config.yaml
image_size: 32
crop_scale_min: 0.4
color_jitter: 0.4
method: "byol"
norm: "rmsnorm"
mlp_ratio: 4
projector_hidden_layers: 2
target_momentum: 0.996
residual_init: "none"
nesterov: true
max_grad_norm: 1.0
l1_shrink: 0.01
batch_size: 256
lr_schedule: "step"
adamw_weight_decay_other_params: 0
Rows from block 2, named by matrix and row number. Rows with one number belong to one neuron. Each number is 128 + 32 x the weight over its row's rms, rounded and kept within 0 to 255. All counts start at 0. Numbers have three digits each. After the name is the row's rms in percent of the matrix's.
# u: gMLP up (value half) (model.blocks.2.mixer.u.weight, 320x160), inputs 0-79
# v: gMLP up (gate half) (model.blocks.2.mixer.v.weight, 320x160), inputs 0-79
# out: gMLP down (model.blocks.2.mixer.out.weight, 160x320, transposed), outputs 0-79
u.156 125:120061181172150130056130183115129089190137191159112168140136127154128146110129131118112154148123131127129167151098158067155101225133084051130119159128112130065127108112045121132123159145128096043092154128165164136150189083148093154156106135
v.156 118:102101145128128100154156190168128099127155163136101195078106082137170146132173088181107170147139167117131133167140186110133157103085073125130145145107135172121230106122105150150109177128201146130117137139126127087154168131128131125157006138
out.156 137:128133130104128130128149129125128136132130118126127127128183121128128109134021123114135124128187127139119097114128122128131004153129082128112187139129129134191167117119192133126124122213098057128103133156129129023179027129126046127128128128
u.158 135:052122130121134090139127078131128133106124119075157128129140092128148017125162128162188180165120128132092155095159128050143152064128197124128139132191136132127160083132126126128141095116138148129078110104088127162117135098142177160129136126
v.158 128:192094209162062087143128171129131173128168147147143113111039057149117131129051155096132126130145128130244183130112104086122127100138135050131145174131119122112118125135114129120172133000147072113115171139121136124129133104164149129132130141
out.158 147:092125128124102049133135155128123129000088143137108159166125112116113131091121100158169129128141104125129142128111128129029124199132033115137126123125135120168190105152136107112163103135102160119128123132150128123172109185179130128131145150
u.159 106:166060170147143104102124079086086140104124164152125134093115165128128185127152131076063088124151064055105127160125149058173128118148144148130090132134123100128132129130081070129152130128114072113186169131122087129112142130129099132128129139
v.159 139:148204143112109093107163175171155122119067127074224117112105100132094109124129141110127072172108094121097116082113119035127097129100133106127137091087095069155135160144145144110124153129160080129128115135142110123076140111208128168113131126
out.159 130:162112111152119115124126208126130163136127104123195131129156128111142000113112139139175129127100128123129129229166129135198156102137110128188120125126071125129106133126133180141128048131173103118095129111121162121173128112168144138150128126
u.160 151:112138185124109174134130075146178149114156158109127125107119133143103171187114035107140145170126120175128144000107181128128130160126108157136084143127121129124125153125140124129128194135125126148139119157125156153178122127137073129130204117
v.160 148:102154078131114159124055179112060126095128132069147136141135146126193101183169153141144152147075146127051106120076134123078151121083128123121162104132143147129194139158114166121177137147088114130169078103051127179150118129082148132098170124
out.160 134:131132127115133007120129131114127122138104145133127124146182114154127118123131131181058059104130148125134153130127129128131114112127149137129078109127144170129140120148138120112103092133134241153138131168129130103122130124096170125120036097
u.162 121:138126130134134152114143116111128075112099127121052135026174125098162087130188106115150144198152054110137143120147128150161128121083134152144130146115146130114180100133131119120117128084098069217121123171126116127124090102057129107139128090
v.162 117:104129129113142080143123118128122166086129144146161129167095122130120120177118129101219209109113127014152135123141115133070132108139187069128113161195046071128149135128090126018129182134128079108127103095125136114128102067148114140128162091
out.162 141:127136129100137136094180156145045145128128127128150135179122130128130117140129128099199025129138167130127100130126132163144142127128141126123123127125102131130180144135201126131124124114128120084135106127145060121107128097154129126078129130
u.163 141:128093127142126132097131125167131123110134128090129129129112125113136126004100127133082135128135105152111122127138133120126126095126132116151131136146139118098135140210166132127102128112135133193177119089039192129000136129143182094128130057
v.163 132:039100151146139116143109117141121122124160134203188078128126071141118122023128134117032147127136103157074121185099128127071127034105105128110139102125165070127133127158127086122096089121116140131127123143141132182111129136205200130159173147
out.163 104:143093137128132094135122116160129083087138186126131166147000227129132146122135128127182079121124122131155135100071149135133129095117113115127102133134128120121137126082127118126085080176221124130102115116128126133111121136111099108127100156
u.166 121:185127135131176129128085137154147106128000154097136121103139051114101132178077165117141130173128163163129128136107128204126073122098165127128172145129148157115150110134119103228130084131159124059130129110105133126130068162130125123113173077
v.166 126:087156103056127167097129130102051109125117112121114128161159134120091148057128128161162104126154159184131151128108218110110072109130180120111094189131132152127028110159128129168100096075159135161122130041127104171129166129133128190168189050
out.166 119:082160093118129102129128153141128128128125035125128097128129128119116077128114213128086129132150095114129051130150124128128111126111131124118128153193138123116130129138128149038096117135128160091167123093126152141129128129255120127127103101
u.167 126:121127158184146128089129071102124133131147132138120127244132124118171186136130105085143128134128126151138135177112130115181142156096128125128135127131133126099129129128098128149166114128128148130093145130128124144152107131149133186069084105
v.167 124:119142131135127128161129129181089136199125138104128087086127109138127110140083128165133078128108126108122148128127128146123151130119165119204120175129111092122120177128134115147108109133088140123102183129238112119156126053127128122213152115
out.167 109:125114124128119231126128206104133079126128130113127117131073168128127122126133124129132068115128123063184128169122115087144132136133126127127132124129121138195173132083130127110119155128128120105083135131127158128158192138101132139128124146
u.169 109:037173137122199146123102177163123132081122214102121122065154109095096127173216126154128089116108099093177114128121189030120107127120134169098139160091079125164140128130164190108084115128141118154085157160124117125105153128141134109113022128
v.169 118:111123093125223128112121115156133188112116199151136135078133101090147158100124116126088067128101122018186149128132101126162126175143182112130139181100117130124120162141129173134114128119127077111117091087130117141135129161106182131131091129
out.169 131:105146050139157127084122090120094122141130182127183128131128130146129125126155135164114150092130141161086148130129127143148130131147085136095074124137133143132118135134110118127114128128108129159034092125128126118088105091070175129092129127
u.170 155:127136135119136155116159132034016174100113105128126181141208137172107147161094128123140169130123111130135100155127131151174140128102007176094163142185137132116113103113065034128131142128115078163186141108120045124136128128115124127181129127
v.170 162:105200129099129133122139146145128099167165135107015050153117116130126209118118147128190127183146122132098151138136123145130114168128126133128136143130119131045129206131156090128119128153130130127069174135142130110120119105072137192131100107
out.170 141:139132128177104143166104128105128150051186080112164130128126080125121158150106105132130136122127178130128119131194128127126133111126180154049200133000128166117255117154238139134149099127190201141128128124116128123127118138128129124135155127
u.171 131:140150132033131128136085059129141129081122138104128102064115146163127156125112155130111117184128103130129155146127098069140082046121127065018116135152155101132104120193111132129157150113126116142040126119125126122185123145141146103148106107
v.171 104:089095131125128136119128115120127151122119169058151128156135149171188125122123091131132134136121165130141107130110130099154128123122131214127157128127127156133069129114124138127132121138059111129126136141139128129125137214117176125129212128
out.171 102:127091154150129127128142175131118063162136123154072122143137089254069132156204173032036110118122127140128128108071121202127168128128127127124124135142127188128128124145128131118131125135170128125130135125116120142115128194127072139128122152
u.172 142:132182116146107142141168114128100163128120152123150131202223123185087117129144073143124118097156103127083109161120100130175076099124193123127139123191090148132074120126129144143084124131056028189106077208091098135151166129117135142132130132
v.172 110:112130255128140082135127136140127135106127154117123110213117118149128130127128144156129186224187112132220128195143146100127141250063153089178119121143128128088127118133142146124147159133126170138128128138108149092064126142147099169128115127
out.172 108:117114168106115130140122128128106075135128127154118176128127131157127139094156153109128127111096128097129168126121131122128127131074132136116055127148107119117130156119128128180181135155142126105127120119126149122129202086187128155129173106
u.173 132:057131142128140150166129142127200093121075128088128128206134157113159090112128215124179103100106124123150134125121122178151146150109152149128147159128122122165155178150145169109159119194126125082215156142154129134146127091230142120156144123
v.173 107:077169120188120206122079189128131128128105150116152110120165057133154140150138090130177104126137162141128108220129125119173117137132092128136131157126122129146178094127175132071150128105133197089099058122135131140125133191159181128121130176
out.173 152:128121103107128198129124126129128147163212095136114128075132062132067130113127129144124141128144131196075131132089171193119102145164128128157130155119126128094210162121120131131152131144119155072125129158120128132140135173071169132118144135
u.176 138:105129105091128095109121126130121121120122125147109210101128081140088115146117126133153090078128130113183127133129146197123147165162123119129061111137109206073116117145140091123166127077106135123054130119126144126129165133152217124132107175
v.176 132:143130116118125162123065140130096045122174172087119146098136128137169081128128148143165130146147118127138123069121190120123138129206079128094097128125090129126135130125080118143132128116152138126117167171170072182128128130104126154108091136
out.176 145:128124116124132126096128128108127128128156132130199132132120128136135130128127126135073128128167117136089031087151076000163135059063147121125127153128082144111116128151139128123138127131255137189123129117128208160123083103127125151114127138
u.178 163:140135094085238072147127132128127096142128103095114154112126069120158083121060163152068128079120129129132127126128129158130164128127131129127127103122128151225133110131139109115168095119114145134170128173133126124093163043123134146202149130
v.178 130:128121137129115194152097123121149128131152142158130128109179056130132145144123118116131124208061128124126169126184129131130118071128117065130129161125137163101122095122108128112106130250140122147132143113167163132162133173174108109085125122
out.178 124:115136128127129144070106129143121130125189029127155040094103203140119122099129115139119129129135125131129130132131116135129064132108133129103123105128128129129135126255169080142136070124125154120108130150127134128124155121151119128128130128
u.180 135:174125163112129127140151129111125151091127137154129133112138130084109164128111158128129125156188122125149135157104132139178126131155144135146159106179130134128000115110130103131125132117110128172141096183174070074075171110123124081094120149
v.180 132:121129123038195105080123135126134082202153170178191132126090093116122095136160066179142191151149127090178136122086140101102119136110144167075064084125164183128113128096102123064095080174120087130126136138082138114154092103212124109126128125
out.180 142:134123130103127117105123128117104147137089127142158130126167095076114154127133119128117125120118132167139123119127153179102114129108116093127128126131151128129127135128133028132140127132216128150120166161090121122142123074111127126000123131
u.182 120:163129133119109121140126053116101109126124123162120161100128174098058142057099128121062179094140064159125131135123108167139126109125107076226106108186115122108200128128059124139150131113143037112188159146097117125107118053146146143134097119
v.182 126:205128113138108175106161185087156126107127142148139126067139129126122194125123130094120119116185148132160087127093114113162095180099202183060135144141108248128135129125086147097072080139152129142131080126138131114133192176080127109139109137
out.182 143:143139124125115116156153126135194129116132122129128032128128128183128125162128083128128129073089129128105177128122129100182128052158128119146057134127189062102161124132255142149138154109096128133129119128130188067145127116191086121171147139
u.184 142:130114129127137124123128059180167139143173124114187151042132125162185152122128136119136106128123139131144133028120179145120111114120155128120122000145110155153137133124134128163123131149120128139128136135149124127099089081107125054149143126
v.184 141:044125125127107073084135138135117115179133144135112124113141129110097139152130107138130111125118133092149131124092090132163214154154145086123131122101142180103132130127110128103098104118129154069182131190154121151137128000126155132152128107
out.184 146:163128127224133127133133105128164151128108128143101112128123146125129122130125126072127136126076143097115128182130130132128169133128129149127000158129051107128123045128128119173128087135127104170130107128139125133178194127101130126128110146
u.188 144:126133110110127124128117131130200147158196130126128124111101127127173111104137153124067128129144131102104069131117136127122128167115115130109134131128162123127135129216128147119127156136113130158128109122122138150152053103052063133143119130
v.188 119:190180095078103123128136120127133078150130087185144152180118104110101075128163162128086087121107130143143114143128129127097128176128160144132128128126134137123142113162126133125126129054077139170135206148073083139108134122128130094141126118
out.188 107:112141128109140097159097138099138118156023170133156193124127000128146127149165128124128037124125128125157114150133137129112149132147116061131127179105128148125166127123126128128129130138225128145123131129128127128106127156140115139185097118
u.192 196:069130129137117116127093106129114152145150156187107127108166128131175090158115128112221128132127103069072163133116218103110158143110114139125176143153056115056221195131076090099168126014120147120124098112122133138128131124126059126136113106
v.192 192:122147119156136150119048134136105138141184071084134141097128087101126117148123141118127126135053130077072100158135168188053166120085126170135218135112128163128149127129103109082162117116132139133122097139108133138101117141123138192171150114
out.192 121:128133196129117086128203147146140123197129133133135106199149128130116128167142162171128128118217132128090134108106170127137120128127162129201069159151140125128122125143127151131089131173106128152129123129091131086134136129133129134163053115
u.196 140:126181120128127093126128167128128185128122233114132188101148172147104098204132131073188138113210122201143141128130125125102112121142128117120108141128124042155127152097136135143076082129117174128101128157158106156194123118094085149127124128
v.196 128:161117128135121133133134073112098089185101148127065129195130128122123063125130133164125128155127084101108184090102125192082124109126082133180128141088127065127126178106136156136142114157177129107150051118145121128034137126114123209099117124
out.196 124:103144138138133098134131126171128118138063187191125128142128131130126127143121116113101169090126122160185116129131088252124128203125127098172127128191128175155126123094067159164095129067106144126176153148120151136123133111121063128123128128
u.200 127:128147097120130128127129243101144148097199145146130037128094015126167139119168128131169129128110111107107148162120127097137140128131141062122116122104124133128124126133129130114061096153165136112118126140093141117066082132128145089122145127
v.200 145:134091202130122129067051152129162131109135124165146161085133122085116128119090121107139148134124166123198088138134166128192114098140129085136118155103131171161170181181162138094106171124142120166106114105130143129044100140091073122159161156
out.200 115:148106122106130125141065099122142066123076128059110119109136121126111133102098129134136123110145058165144133091119088143147129129145123168098127072130125128131096128145126131105155105045162180116229207146100131089096120075160138138157094123
u.201 126:123086128113172134128118145147128109126165134109128076128120118128151086106097147167095197106240160127123130126162146144133143065131205128128188094146201095141139067126112103131119162130108127154134125062134213115128201125124063121139152068
v.201 114:183115096093104171174092079119128127121135125114121154122126128082131106125048165152121130107116125118123133136108136108175101103127137125143115130144129098139208131112128121077111072164088188128142169127102084077119151094114128147131200135
out.201 125:122129121145131128128128058072123105138123128128126184126010129145062110110126111088098130196129141107028130152167183153124139128141127069150050060155120131155137124115121090140133127083153111081135156130140128125115128173125124179087119137
u.202 133:103126157127099136142138109141123128128156127128070105140166140113102133129125131159111129117144100128090133131110192114110091096125109123208104129102158118110129144134154139126185133149127119083128129122171130128097140108142064078078128057
v.202 147:108175118135128135106162135069148127121121139100245192106137133095120205082136130151207141090103121113132093128194137129128154132126129078124126147086156154133144000149125125132081064128183126128147110201138112137145117205155132180148131145
out.202 131:143126128117124154122157126122128108124158150124047057131090127117111114121108126170073130193138126118150192112144126138197227129133079146128154107110154148128073104159129105117179129158121112128128073117113120130192129150136134150104149103
u.203 137:099110089137118095128048037128147104153115128181132194127080114098138135131057168142139119015128100169128129123114120166107115117152100106099105111126118069124130085139142105149095013135120160118156139075112126061128125091134128105175131135
v.203 140:169078135059193192189135120128108130136140190120117154072121155127079207147114124124093114156131180126137047114106130061130156172133135128159130149098147112128130159105090183126120162124165104126128165092163128167111138105135129142021069128
out.203 119:142128086129113131120087130128135126139137110128149117137130128054123101106155048128128128164161126142084116053138126129158125102075101143117108079078128147131128125255143118134135130128113122255128128128131128199128129132130128132100129128